Weights of a small image denoising model.
Training: adamw at rate 0.00078, 14600 steps.
Rows from block 6 of a small image denoising model, named by matrix and row number. Rows with one number belong to one neuron. Each number is 128 + 24 x the weight over its row's rms, rounded and kept within 0 to 255. All counts start at 0. Numbers have three digits each.
After each neuron's rows are labels from the 100 images, of 14976, where the neuron reaches its largest size: "responds to" is what is common among them. Only what is clearly more common there than usual is listed. The data: regions of photos with short descriptions (Visual Genome). In brackets: how many of the 100.
# gate: MLP gate (model.blocks.6.mlp.gate.weight, 768x384), inputs 0-127
# fc1: MLP up (model.blocks.6.mlp.fc1.weight, 768x384), inputs 0-127
# fc2: MLP down (model.blocks.6.mlp.fc2.weight, 384x768, transposed), outputs 0-127

gate.498:167111146160138178146115164090115096087145151104151191193131143140117141110175122124105152141137107116071128137109112119089195155149119178154137056133108091142124118114156179121166132130098104129126131131125101142122093078134133114111126103137136135127117152137122101121162166113117151125121103119150152140135101141119128116128147111129121198142127154128131133128117137127098128119103
fc1.498:151175134107129103105178091166156148173129104159112070071118093157190132128111115109128122117160152119122122169126124107149048146132111114103102120141131154117113111122133114155114135123119128112132131123079150135130133158140122163153104123136157116117149126092112130129122089122131105142133135150101087137098143125128179151179099146125110085134140101123131148119120134145152119174129
fc2.498:144074155109135129132148128187142133128124142108124125153107134126126164112103105128132092107120127138110126108115149119132122078155086114135167239121111086129117133141127102101174129145120153131109095140100136148074155118091123135093134116099134122122131133126144151109120117122123126102130114142134158146148128117143156106127122125154127103110167119167045134128126102130114127136080
responds to: text has "zebra" (34)

gate.7:142120122163128119124105117089123118121171108138182121137162130130165116111110136151127136076102083122109141097142093117172167156116127104115113142169114104141139146157144121143140121160106122125137133157146134129107172142147136123114150121180161120133109116137108153134128096126095092090126121127096170130125111089122086150136133131105155113106099188106158154114134087156088160113109
fc1.7:136153123126118097119100147134151111140129107133116099172107092175201142151108133136134130123051124163118094138163152112098086156143124100097123189132135119087096130151122078131139133155109121143168123128132152116133163140148160159131127129099133167145136116141146124132120130134124109117164145135097136104112175110145108112149156117076084112133132144101110134129134091110158118132114
fc2.7:138143161119131138098182106084124138129112162162086148152121159126141141132133111089140137085126121131140150117082118115104164135136135082160127163146113122130102135144128152106126094118135181146120125144129130097146135112106142125103111117108136091115120138125141135133128099126159120119156155146105088102120069117149122148134124138108120145091141097122058105114172168102112128186240
responds to: text has "black" (25)

gate.552:161114149106153140117132137142127120144162127119171120121147132183110140113123160170135184121175142131110184124114151097154149107155144143143073114136059131128121121129115141137122148131136159115137170108110152158155132130099127122111089131123148119107176166130132128152171133149138130102128100155121112152123126142125189076145145118094123114110160108113091149118153142144111117136112
fc1.552:125099130126120154146091114154122129093117119131165126109115095165064110127157181115111130134149139115128118148120126171186117160128153122097116152092130143137100147182131111129138133146159141183144100127121109076123151157135159108093135211115139137157083174163111157178110152120204108116064150159127118140097134141118081124168128162102141154107164142156133145110121077124114113117135
fc2.552:171134185143126102091132129083115152110122128142117140119142141135121140134176175141156097150116119088158148095137094146140120091102138104123111177142108216118131122139122133145133111118128095116143181144110078115140116145173103121088128111116143091107074086136107151109116168147122124122179122107179144131134138138112102082118127132161119140157108133137143072138118172136145128086164
responds to: text has "yellow" (25)

gate.460:144108166169166149134132101062113168124152120124133110201170113135128144121142142138110177102140087118141099107142129112091151118120157127162138159136092124175123129132120220112144116118130116147119146169153171132124142140116108100113153100099160120102141144090150142123157138100106157105131084133143109134121128095140164140192109159118125134119106158110144124109151130129106120128096
fc1.460:174154140169095095096132099126147168148141149173110101141125088119148111101101132153150120118104098121144099128157150157146074129104131076103133198143129156160121112179144076143094140142125162146149083170097164099147133189121126151149104161144159140130148131103153162127123142126148104113120144165098140131116097102105134160193105112158075107109143116104096096137147117129135101135123
fc2.460:122148102127142148175139141163162114113138152121154136141149125123091139111139126128120091127168130111160126122147107116145134080132151149130164255161140139148125124173093156107160140116085155139122165138147133142117167137132135107090105136116125160142129115108166120122106145096155141119133130115135148140129084121145138146137112111127146124139089126140096161112137131126138134213085
responds to: text has "zebra" (29)

gate.522:098148116168154117089168130123106139153098141123098109079123081148185107098146135133146134086127105118137121095125120123160112137130151136138123106157112123114123151115156178169125177117106110132103152109084160119129149106188161135126119130124153105130145119120114150144142074128107144090145152131108083125126130148133173092145130146158117122123083121084161101116145142143098146164108
fc1.522:116139127148131089121123136105101101167157134112120105129127131185121129091141126191111140110096106050153183136100115108130123115110139139153099119154131134132131108139149124094156146129095097109122120140101123132134120095159136147136133161123124142144172112125100143088087129143122170105136125140133144125162152127106136115127109175143132140130103096134171115146151142131073161116123
fc2.522:109127134135139111153089117132127123147149083124163153150164122086185136089087119121107098148191144120126146069144107122136139121158108144152116145109064129161129157142096099144140105129142126097118095121097152129175099088118129122126125110152123128126110127149117147129144231156143113158125101140116130110131172122135100133144111118096133152161067129164104173113112094097146174123189
responds to: text has "red" (34)

gate.214:179121121143129160128128121114142104109158111121105130135164142162131107107143110138135156133133140097094105118155112114128144103170144125160148076120092159173149136141110139145125115164142146126154137151105171153120124124147151140162099125136124111121131159117158091102142172099123112145081124086142084138089128108124141172139088127155104101146161126145102092092113094157149126133094
fc1.214:121153146133147104096141109100123093166151143177120130141108128116176117157082164126135136113144146119118132135119112137081135090128110140131132062194121120159155099099124113114112153159174142138145120176116140149134165135108135154201144117099130101114142148111136119117167100082132113097114151134172137151121180124116138115141107144124119140146073129108105108134159165136109108113124
fc2.214:106099110124107162173091168109115148106100055144169139114127105160143167113164125130129105123104096114075149134139146118096148127096136080118169154117136071147153123126121127117165123115137151130163129133125117131201149127133116144089124154108139168137162110150149163124100148126129108096112136146132142124117130146141158134125138140147116144146119119125152104119111120124131129135169
responds to: text has "zebra" (27)

gate.452:146123150174122145157141112127143109117145155099109140136108131123095146114121111145144166147111075074139108106112152100160088100114136110132148094106070121136127112125153128133103127164099118175136119112119156123130161150136103135114109126083145113097159146112153104128115144179155096157147183089124141111118110122063156159162107117080140118105183133177107133136109121119138172126088
fc1.452:114115167122120118136143136135143136121116123132133115118146116150134089142119100138113140156083114129136088152112098146118091163146102123084111105164130134101168128142103125151141173086146127130144116096137171149122124122126135156134115164108103165136110126125058111137124173120178130134128149134103110132147169125109140154132130133175116146152074143127111102072100153144134083103117
fc2.452:089131163100128121164144122139118115130142103132091120091129125127118138143132145128130176155091111072138086169143137137135111136128122062134118096094128113110127146143144132132129067158128123148143151113158136146147113168137131143133135162144118130116112154095181116115151128120107142104169118144146148089104107126098135168150113125118117144108114112139135132178123102123050132078176
responds to: text has "red" (26)

gate.242:128106112121150128133160113118123113096125129132097102140131109124124067122112120141132145126132112150132134124144131141122111116089142115108135140170114179140118118121173149100137135095122194112125112117103124119142124140170124129130128195128139135153169111182075101088123166141132126120113134126137205142123117160125096152126141131145147169099117099126134128134110124141116101089122
fc1.242:121152081149103112149134130191129123133112115134141135119130144134145091129125126103076121137127127086140141151157094135196120100107107125118166141119135143087149105132088099112096144142148115099170126114125154145114143130058159149145112121140101151134118083157155084099137152127134132117128135176136084162119099152082133078137097151147119109161118151166109116134114126141120130172134
fc2.242:155109169118128090147113130173111139138102072144100152173127128140135139134151134161131102129174122150104174140160124107157101119111087156059170108116115119109137132143167138128122100128135121134135117131136108115103212117128145123111131129109141128137024113107033120128143131119103118081180143157145088128152110118140120096129129127131152142137139097100143115134123054117146132136115
responds to: text has "sign" (27); text has "red" (26)

gate.223:128119111168142155109101139163145108122138142120164135111093122119122093127117188124140149119181111099169174108124146112106134094100079132093136163112113114113124156128105128133101112078141141129112153108133153114116098137124139103174091070132151080151098098154136134111107138162084142072112135116114125095131103150131157147124155139163147130181104139115142094135127132182161127104127
fc1.223:156135158131150100102159109144121119093141136149142142146124137134127127115136132128113139174178135124160163126051122084093116128071152133139157095120118148091112110144111116126144124105143106097115151121141127100140105133131126117114138091115134097113127139109128116116118186140080166117090118151110166137162121143101139097097132094135125106130098158145168124147133112060152147112117
fc2.223:145137088153141112157126093152127126139135142124137138116132112120120100123155176132133093110155130105112154155166101112107097067077145108148103101100112090164136105115104158139161117129078129138093135114148124125147170116121136155134114126125144136128001122138137124133135171074134124162125152161114166139122195107134123133134124136085157129156135125139154150104107154143067132103232
responds to: text has "red" (29)

gate.28:128116130112107157068125127122130127124107133129156123135124115098150131139148113091140129125161128149127115115110115134127158120120120153128111136097122134148197074096105095084118151137152159139116118095149129119101146121119143140153132163127138152140166131089095136119178106112163138161133144117146128141099104109131149110108096114135117145142109057113113170144106162107138148129133
fc1.28:109134107078118093122154117111133114115155175137157103079120129096127125123136150121159135093092139178164133125111118148123144147082135130121100131107128098141165116166132141113137099128164141122104111143123144177161158138118109138146099158139127167150155104089154140123170130140143078148095141125139162147093154093116134123142100118100104153117172115147068085104118109128126124129131
fc2.28:125132115160116126215071125093127133123125180125139132053110117122114148125166146098108100116174148109129111104146138137133093227169094083177138089104090121146177125124139138116145117111114141117115103092098108147170131133141145108112101136149133143115022150140123123129142162141112134099101150128136133119113129112123103104131134143121140144144107108131130092134129120115092120122199
responds to: text has "green" (29)

gate.323:137146100164105167149129136165115129092137103139146172116132110181124145109154131141158150162131140138084137115136110125071108118141156133150143177105106121064148124145130122079126105116116123113189132176109128108106134131199154126096114145125130139143149136152110111134120175109097208138057084123097120169126134120105120144118142144131129081151138169149123105114135103153088112114099
fc1.323:084171134130132158145108125087145118114125148145117139122113122112156162132134127124153138092133127105102134091055121130143112084111185113120194080129116123130154099155171117097104144132161136147141152154137112104086126136138111120140147124114145116109146098108183175118129104126074124171121129106194114138147116125179120090097118120134142121160117153121102144134122114124155151135112
fc2.323:131104121119117141098166113163119116137136125118118118155169125110130128124190144108144140113174108127083148149189132120121125205115173102122098130116078088150134121114095142125120154123146091125162144114088125137207149119110127108114131125131109140124097125092082144164129105123164122099084101144157127131102086110138086107136136132134127109143122141130110151143158109126098185115217
responds to: text has "yellow" (30)

gate.615:148150121126131125073132128094133151128140132143078133102093126150169142120136133127169140110138113111150123107111138117133148194147109121177141116130109163157092150123158145098138135117088147196094137138139171146133112108138137094128108101126129117162129086092123120119106112154119123137133140112150130117160110146114127119127177143125136112139116160110145131162120122137121126135096
fc1.615:142126145167086157144111126137148113124113117118163116118116121117126076156091134131134136160129130112103123167108146103089133071115099130092112158115153085129124123132155112141159103137180104122132117178129113134131131127106152131092118122142119099137087144179143146135136147098224121128099135177132148110081152129131165129132146131101129130109162119115072129088073109125151116081142
fc2.615:146121155114111126126187137139091135092124145117101106088123117119163135132110124110130144155109145140137098134115148143115130145145129128150157169149136176128118119105171134134114164149139072119102148101131047134110175124144120126127138117101091081106175180092133138144160126162105111122123148103134094128177094142138137127131147156162135107070198116130149174162157127127104124123035
responds to: text has "blue" (26)

gate.440:149085097202129146133118125155124141129117091151125137165123171135069102130071178105086131151145105141130100099151110134153115127124117144141106170136145127134148141144136106135124134116119150131104122164106152127126114144136156136103109129104144137148132100167137141132126164150123175170072101091123127133137118095121106103125111153089128167131095131143101110119127126085117133128127
fc1.440:110100137122147119153164109155135122129140128147117135146144091117147153114077095141098128120188093133109107089144118143087140101113175183082191126117122123101148116104133138158115115134150118175140119118147116134131141146129140125125137197111114122111120142147186130101131098131132095151135115152161083120118128117141168159117141148135112114095126061098108138103120122117131103194123
fc2.440:145098095131113168129096131233139125141119101118105132130109112154097137111112053145117117123082142137102135153167113109138118075078136117123080168125126067180119159101126076128123106168138138131109107118124149125135134108085158111129130144129128145118113113122155138132101174107120105119105122104100165140117127125122149119116134136176147140098132127145140198141081104125114101104098
responds to: text has "white" (29)

gate.328:140123142157131080172113125134141134146131123111114099096088115105131082096119167138155161135128093097131129154108151128115123112156152136111092113156099110149081154155146168144148137147145146146148119175099143161144143103111181143142127134087113087122168149117124151091144107137136127090129143129158114157099112126101133156143152101136109116134132129116075157088112100130115132137113
fc1.328:088127105121120169143135143066106107134144097118081118148105116124143133123115090132149122125103125110104095124152128128086102138120142122123142111114131095138130122099151144133111154114163119149141092102124127091114132129096124147116144146119150137109149172174131122160113127140185117111120154177120108115117118137086171105126102137099156128116156169124111113125099169137092119206130
fc2.328:171145118147142204144087153082118125094166101075077124081161149112159127154114093175103083110121117170133153114085170148095140105149108131121114081114083136165177139124127136126111143155115151123088138107127144127127145137178132134111132097143122127124080078178124153127088195099069133142118129115148108117128130136131136122114120114150117119172117107150133098178131124112124094150164
responds to: text has "sign" (25)

gate.130:092134136176117118123103138124130129122091104108083158098120136170095151129156106106119130120142132102101121080084097131113148103105122138084138141155133147106075106120146150122122092121095149162137132159107121091122145124153158125129097110120103125155196123201160127115134086128179154113172150112115136098130100118142184132117152116098157124092161136149142090154149122132167163105117
fc1.130:141121137114130164153138123121141112124105159156111147141121153141129104129120108171112131155169136142138137123125169136172132143136107146143156172134145110114166140126083106182105105126152142129136130119136127153126129111115119130151158140128106154120108135141102126121057159144122100128089142147153127162112111154119121127118133156166099083152074095120165164133125090154114160097129
fc2.130:133105128133131091127123119138138139145165110103137134213136132125130139094093131154143061148157128100119120133213176108137113088123135151102094153129114149139117132122133127129128176119142161126142151128085140130108118119137112128114149118119119157121032136119187132117112174133105113104144159146116130142128120156113152103124124097135119118150120149116090178137116137153086098134051
responds to: text has "sign" (30)

gate.651:147142117143129119135120117100100107143133151140125083109147143141115078108123102125105140107123137114136111136140134136166178108109107116104149139145116142094102161099128137139144094116116126127123146144087164119139127170108097145095157122113124138100105150139152130135096092105120123130102167145160100162177132149131121129148092151130081169151139174123077095114165148124124098156111
fc1.651:148117131110140173088124111134107131124094116109067126105110089150070110123133133165129128131170128136133113159137120113115147118151157138091163107154128180113176158060122122108120096135134145107185152117130132111058121149116099135088140148096124111118151139126128111095099170131143186129141139137142166146144146177150118141107109140146169105142083122127126134170114142116138158140121
fc2.651:134129119126143129239077144150146117114125169194121111091144115133146139101184092131110109122193135108151110141121125127135093162132063118189121057138108172153154122141093119144136173148120145109148129137133138125194183185149132109143128127138100133129112147115120117111178165133095163143113120115155106124123104120108127121152113133085125132117126162135109135133123181138081156084168
responds to: text has "sign" (26)