Rows from block 6, named by matrix and row number. Rows with one number belong to one neuron. Each number is 50 + 12 x the weight over its row's rms, rounded and kept within 0 to 99. All counts start at 0. After the name is the row's rms in percent of the matrix's.
# gate: MLP gate (model.blocks.6.mlp.gate.weight, 768x384), inputs 128-255
# fc1: MLP up (model.blocks.6.mlp.fc1.weight, 768x384), inputs 128-255
# fc2: MLP down (model.blocks.6.mlp.fc2.weight, 384x768, transposed), outputs 128-255
gate.88 102:47 60 51 46 61 49 48 66 55 42 33 58 39 63 45 70 55 62 61 61 48 45 58 55 56 70 37 47 58 54 49 34 51 70 52 50 45 45 24 56 44 49 66 44 44 43 71 62 33 67 35 50 50 39 52 42 24 66 47 41 51 32 30 41 28 69 57 54 47 61 50 56 37 35 45 58 41 18 47 44 42 37 53 34 58 70 46 38 57 61 48 51 46 46 48 43 61 54 52 46 28 52 42 51 51 44 44 40 49 55 52 52 73 49 51 75 43 66 46 62 50 32 42 46 59 36 57 58
gate.89 107:55 43 29 59 61 49 51 49 53 50 50 63 44 57 52 53 49 64 67 31 32 45 39 36 44 60 39 51 41 54 52 57 60 68 40 60 36 40 40 54 41 61 49 75 76 35 59 49 41 33 47 53 45 61 49 57 39 60 39 53 49 70 37 51 39 43 32 44 49 49 32 39 32 33 54 37 54 70 45 69 43 47 62 33 38 89 43 46 43 34 46 60 54 59 48 44 69 50 50 54 56 60 52 51 50 67 56 42 59 53 61 52 26 34 39 67 53 56 65 72 68 45 47 56 59 40 43 54
gate.90 058:43 40 51 72 46 69 55 62 47 49 42 59 46 45 67 33 53 37 48 52 45 49 34 55 56 58 62 45 54 48 48 53 34 51 47 39 44 51 48 53 35 53 46 77 61 65 31 58 60 55 37 59 66 58 49 56 55 63 43 33 49 80 47 79 74 69 54 60 40 87 45 46 49 48 44 36 53 00 46 59 56 41 51 56 47 60 58 40 56 52 47 63 46 42 32 45 60 56 38 37 75 31 18 53 38 44 52 52 53 58 46 47 50 47 43 39 38 46 50 60 20 61 66 52 62 57 52 74
gate.91 077:22 59 48 46 42 26 50 70 31 46 35 56 60 76 42 65 52 51 39 66 50 53 63 63 25 43 80 45 53 54 62 47 50 54 41 48 45 46 58 65 49 88 13 68 49 43 55 46 47 55 30 57 46 55 35 42 51 39 64 55 57 33 53 64 51 46 45 39 39 61 29 56 58 58 51 37 64 42 44 58 48 33 29 36 48 57 43 49 53 50 45 43 29 39 59 46 64 44 54 44 55 54 62 33 42 54 55 61 69 37 43 50 34 69 40 40 47 27 31 38 52 47 45 61 49 47 28 47
gate.92 063:65 52 56 44 46 57 27 67 59 75 58 41 57 57 52 39 40 39 60 59 52 55 47 57 56 44 29 55 63 47 47 36 56 44 41 37 47 45 39 46 48 58 47 34 48 38 39 59 51 61 35 52 56 36 49 47 40 33 46 35 61 58 76 88 56 60 38 48 54 38 56 46 64 53 52 48 45 48 47 34 72 56 42 51 42 56 61 45 46 44 47 49 42 50 56 38 49 33 48 47 61 42 42 59 68 52 59 45 51 47 43 54 55 74 58 49 78 61 59 40 53 41 51 52 37 46 49 66
gate.93 071:63 44 52 62 50 65 44 38 46 41 53 45 59 46 61 47 55 36 55 48 67 46 40 33 63 51 42 44 57 56 61 45 34 53 51 61 59 53 59 32 50 52 34 46 37 00 51 65 49 47 58 53 32 39 48 45 54 46 59 57 49 56 33 60 41 46 44 56 65 55 34 44 49 48 61 46 42 53 36 69 60 49 42 42 28 39 38 82 52 46 43 44 50 54 62 34 40 33 48 66 57 42 59 41 48 55 50 45 49 48 59 45 57 07 55 52 44 51 40 35 41 40 49 44 61 43 52 41
gate.94 090:44 43 56 51 45 35 42 35 62 46 57 45 47 66 81 66 40 30 61 56 33 48 37 32 49 47 34 39 40 50 45 51 53 52 52 49 47 49 81 67 27 56 37 75 56 53 47 50 76 49 54 50 39 59 51 50 54 58 50 40 52 47 55 51 74 64 59 52 54 59 24 51 62 49 46 44 35 14 42 43 65 58 64 47 20 47 85 66 50 59 77 34 37 54 48 66 22 45 46 53 53 67 32 57 44 48 54 43 49 47 57 59 36 60 63 58 55 70 42 31 81 59 31 42 51 55 60 58
gate.95 072:49 55 60 43 48 52 52 44 59 61 41 51 38 50 50 58 59 57 61 55 38 40 49 60 62 54 45 51 45 32 40 38 64 46 54 44 45 61 24 52 47 41 67 33 52 65 50 42 53 49 49 32 32 50 40 57 50 59 47 68 40 26 52 30 76 27 47 45 42 59 56 49 60 55 50 28 63 54 54 30 35 55 50 52 53 33 56 49 51 53 28 55 40 37 46 47 52 62 56 50 39 27 75 55 48 56 74 48 49 54 69 43 50 16 75 53 51 47 44 52 57 49 40 63 49 44 57 47
fc1.88 105:48 57 56 74 44 58 45 52 59 53 36 51 47 54 65 50 46 51 63 53 66 45 52 70 45 45 45 38 21 58 47 41 47 46 48 52 44 56 29 42 49 42 35 57 36 35 49 45 43 50 55 58 66 51 52 46 42 41 56 47 64 52 44 85 45 66 50 64 34 67 45 50 45 43 54 44 36 31 63 65 46 26 56 34 57 53 75 46 59 55 39 38 49 49 41 53 57 46 24 50 52 60 40 45 54 29 51 45 50 56 51 53 59 55 42 59 52 43 41 46 59 41 51 46 47 35 49 49
fc1.89 117:48 44 54 50 61 33 48 28 29 30 45 54 56 51 46 52 51 48 72 64 46 49 43 37 26 44 71 47 45 60 62 62 68 68 43 56 52 52 45 38 54 66 31 40 57 40 64 18 49 43 62 57 60 63 39 39 43 59 59 45 71 34 32 44 45 39 52 56 48 53 43 42 49 61 53 63 60 55 63 22 52 43 50 52 04 45 46 54 44 62 53 61 48 30 51 42 50 61 44 52 26 53 53 42 37 51 78 43 45 46 45 44 22 38 53 53 48 46 33 55 36 45 42 48 33 56 72 60
fc1.90 068:34 64 48 76 51 58 35 47 38 52 53 26 71 69 26 56 38 69 76 65 42 62 46 34 43 54 44 52 53 35 55 44 40 25 47 43 64 54 56 37 61 50 62 37 55 40 69 51 32 47 62 35 33 61 57 49 39 60 52 52 46 40 63 47 17 66 58 53 73 59 46 65 26 38 39 55 44 56 47 61 38 29 56 51 45 49 48 65 54 39 58 59 38 47 47 43 43 63 41 63 56 66 53 56 49 56 26 58 64 53 33 53 50 51 64 43 48 62 46 66 34 32 77 42 50 48 51 32
fc1.91 089:52 26 54 79 68 65 53 59 59 35 52 60 69 46 44 99 76 33 69 39 35 46 42 62 73 42 53 48 49 29 45 24 53 56 60 52 48 53 66 58 54 32 63 57 64 66 34 51 35 54 69 51 49 48 60 60 66 59 45 81 53 70 53 67 64 47 43 39 56 44 51 44 39 39 56 70 48 70 33 43 40 39 47 46 43 26 66 61 51 37 48 54 38 54 52 52 41 40 39 55 57 52 57 60 49 52 44 41 46 56 52 50 43 62 50 55 43 51 58 64 40 57 64 45 57 60 46 33
fc1.92 068:79 45 52 41 51 55 42 68 45 56 39 45 46 39 30 26 46 50 60 45 40 52 49 48 55 56 02 39 64 47 40 42 54 52 51 41 53 50 66 51 78 46 72 39 58 36 41 48 62 55 60 36 44 46 51 55 47 62 47 48 44 45 69 31 54 44 50 47 33 66 46 49 66 52 50 50 60 61 52 36 54 59 48 56 34 49 60 48 50 48 35 60 39 52 38 42 65 61 41 43 38 44 69 57 48 41 52 44 48 45 55 43 44 55 68 70 51 49 58 63 69 31 60 41 52 77 55 57
fc1.93 079:39 46 52 56 46 47 49 69 70 38 54 51 43 51 29 51 38 53 53 37 53 54 36 59 42 61 59 33 54 46 40 60 47 44 46 68 25 50 34 50 35 46 70 57 40 53 52 38 30 41 47 37 59 57 47 52 36 55 56 35 46 26 37 34 51 44 55 48 66 39 61 55 43 35 42 41 63 60 57 45 28 28 56 51 49 67 56 42 51 44 63 56 61 51 42 64 43 67 60 47 37 48 39 68 33 50 53 70 40 50 43 62 45 84 67 38 58 30 43 21 67 64 44 53 47 59 52 60
fc1.94 095:43 44 54 61 48 26 31 39 59 47 63 53 52 78 73 67 38 39 61 57 30 54 33 54 52 48 25 42 60 48 40 62 65 61 57 56 46 54 81 51 45 53 41 62 52 39 63 60 36 54 57 33 39 55 45 44 43 66 37 42 66 48 35 49 44 65 50 52 50 73 38 33 47 55 47 52 59 32 40 53 53 30 73 34 46 58 50 56 59 59 52 41 56 51 60 69 54 47 58 61 42 53 44 53 51 50 56 37 28 38 56 68 36 62 56 71 50 64 43 48 76 50 37 41 42 46 49 55
fc1.95 081:67 57 61 49 46 42 41 45 49 45 49 54 43 46 58 35 54 40 61 47 21 38 35 56 76 48 62 51 37 52 46 59 56 52 55 43 52 47 52 30 44 59 39 63 61 46 53 35 58 44 53 52 70 64 47 49 55 67 46 51 50 43 70 30 54 49 43 67 69 44 34 33 59 57 38 44 46 35 42 46 47 18 36 18 44 48 60 67 52 45 44 50 60 48 53 46 52 24 49 60 58 46 37 47 58 58 55 39 80 66 51 52 42 66 44 31 72 41 48 35 27 29 56 47 30 62 51 65
fc2.88 114:48 46 52 37 47 43 54 32 47 60 55 52 43 73 53 70 40 87 50 36 43 44 65 55 46 58 32 46 54 50 50 59 54 46 42 58 51 57 37 32 48 60 54 45 27 60 42 64 39 42 37 55 48 43 44 46 38 58 56 68 42 74 47 55 64 57 61 57 37 57 50 65 51 60 46 53 43 62 59 45 44 56 52 25 63 72 50 54 49 43 55 42 58 51 43 66 53 37 41 42 55 65 49 58 58 54 48 49 51 42 51 54 48 52 42 46 46 32 48 69 74 73 53 54 50 79 52 48
fc2.89 125:47 78 49 19 54 56 54 52 54 54 62 46 52 19 29 40 57 53 33 46 47 50 46 51 46 42 31 60 38 53 37 47 50 52 39 40 50 51 62 47 69 51 53 58 51 63 19 41 60 62 65 53 50 43 37 45 41 51 48 27 60 50 53 55 49 34 52 60 50 64 52 39 32 43 50 58 52 34 62 54 43 43 45 56 13 55 46 45 49 48 48 45 43 58 53 53 52 48 48 45 25 58 46 60 48 48 68 56 56 42 56 50 39 50 54 46 47 39 72 44 42 42 57 46 49 50 52 58
fc2.90 064:41 55 52 45 50 48 56 57 47 57 45 45 46 49 34 53 49 57 51 42 54 43 38 70 52 64 22 49 63 50 52 47 39 48 53 57 61 42 31 83 53 36 54 54 29 48 50 59 36 63 42 43 58 64 53 47 37 37 54 48 46 89 47 32 43 48 48 40 46 29 50 49 53 61 61 43 50 39 38 52 54 61 53 18 46 64 55 49 55 40 35 52 46 55 45 47 33 67 48 53 60 63 52 33 51 55 53 41 59 59 44 52 50 46 42 39 64 46 49 40 42 47 50 61 46 64 44 46
fc2.91 096:45 46 46 62 35 40 64 52 51 45 23 53 48 43 39 62 50 57 61 36 38 49 36 43 57 45 34 47 65 48 55 49 47 46 41 50 43 38 56 85 57 36 47 48 40 43 33 56 29 44 51 51 52 41 49 48 37 60 53 40 44 57 59 61 54 57 47 44 56 52 52 57 31 49 54 51 77 53 52 57 61 45 48 21 51 51 46 55 56 49 37 50 52 47 55 41 51 58 66 56 21 58 52 42 62 49 50 41 50 53 42 39 61 63 54 37 55 69 58 50 56 36 43 58 37 53 47 65
fc2.92 059:55 46 44 61 47 52 48 36 45 46 57 84 47 32 66 49 44 28 34 76 20 59 40 35 52 46 49 52 14 55 52 56 46 56 43 49 52 51 34 55 62 59 63 48 74 61 69 54 51 35 34 36 48 47 72 51 63 47 46 56 74 58 32 62 45 49 60 46 49 44 50 44 48 54 60 41 69 75 56 46 74 53 63 49 21 47 61 58 51 34 49 48 59 58 40 60 52 23 59 49 35 45 54 71 43 52 44 41 68 52 51 66 49 24 54 43 54 57 36 39 61 69 38 67 49 60 50 60
fc2.93 064:49 67 49 47 50 53 49 39 52 69 52 26 54 40 78 57 46 48 47 66 49 46 47 58 59 38 40 40 51 48 40 51 59 52 45 54 55 37 51 31 45 44 43 55 39 59 45 74 50 54 50 67 57 48 46 52 50 54 43 26 35 37 51 58 48 59 46 43 51 37 56 29 57 48 33 36 51 52 36 60 56 48 48 40 37 49 46 64 44 52 65 48 55 50 62 41 65 32 56 49 43 54 52 65 44 51 51 47 49 43 53 46 44 51 37 53 52 53 53 49 48 53 41 36 63 58 54 50
fc2.94 081:48 55 44 49 51 33 41 43 47 59 45 63 56 58 39 22 64 41 53 32 54 57 53 48 63 46 80 50 46 40 52 24 66 52 62 39 39 44 58 38 55 45 56 42 50 54 53 65 54 63 68 44 46 49 49 48 54 46 51 62 57 18 33 54 60 50 62 45 41 42 50 64 67 42 50 63 68 41 55 64 50 53 47 56 39 52 54 49 40 59 58 34 36 58 47 51 42 72 63 56 53 34 49 33 29 40 54 51 52 51 51 43 49 56 54 52 44 61 55 40 55 41 48 57 56 54 48 42
fc2.95 074:44 44 29 47 55 43 44 42 63 49 49 32 56 81 36 42 50 40 46 67 43 59 39 63 44 53 64 45 43 70 63 43 62 58 35 67 24 24 54 40 38 56 31 45 47 70 31 58 58 60 50 52 16 43 53 50 42 50 55 49 53 74 49 49 58 55 46 38 51 49 52 34 71 29 69 50 62 44 59 54 47 60 48 46 52 56 39 32 36 55 39 37 39 66 49 61 33 77 47 41 41 48 47 54 49 58 56 51 46 32 73 43 53 52 46 45 54 74 50 52 57 41 50 63 19 65 48 50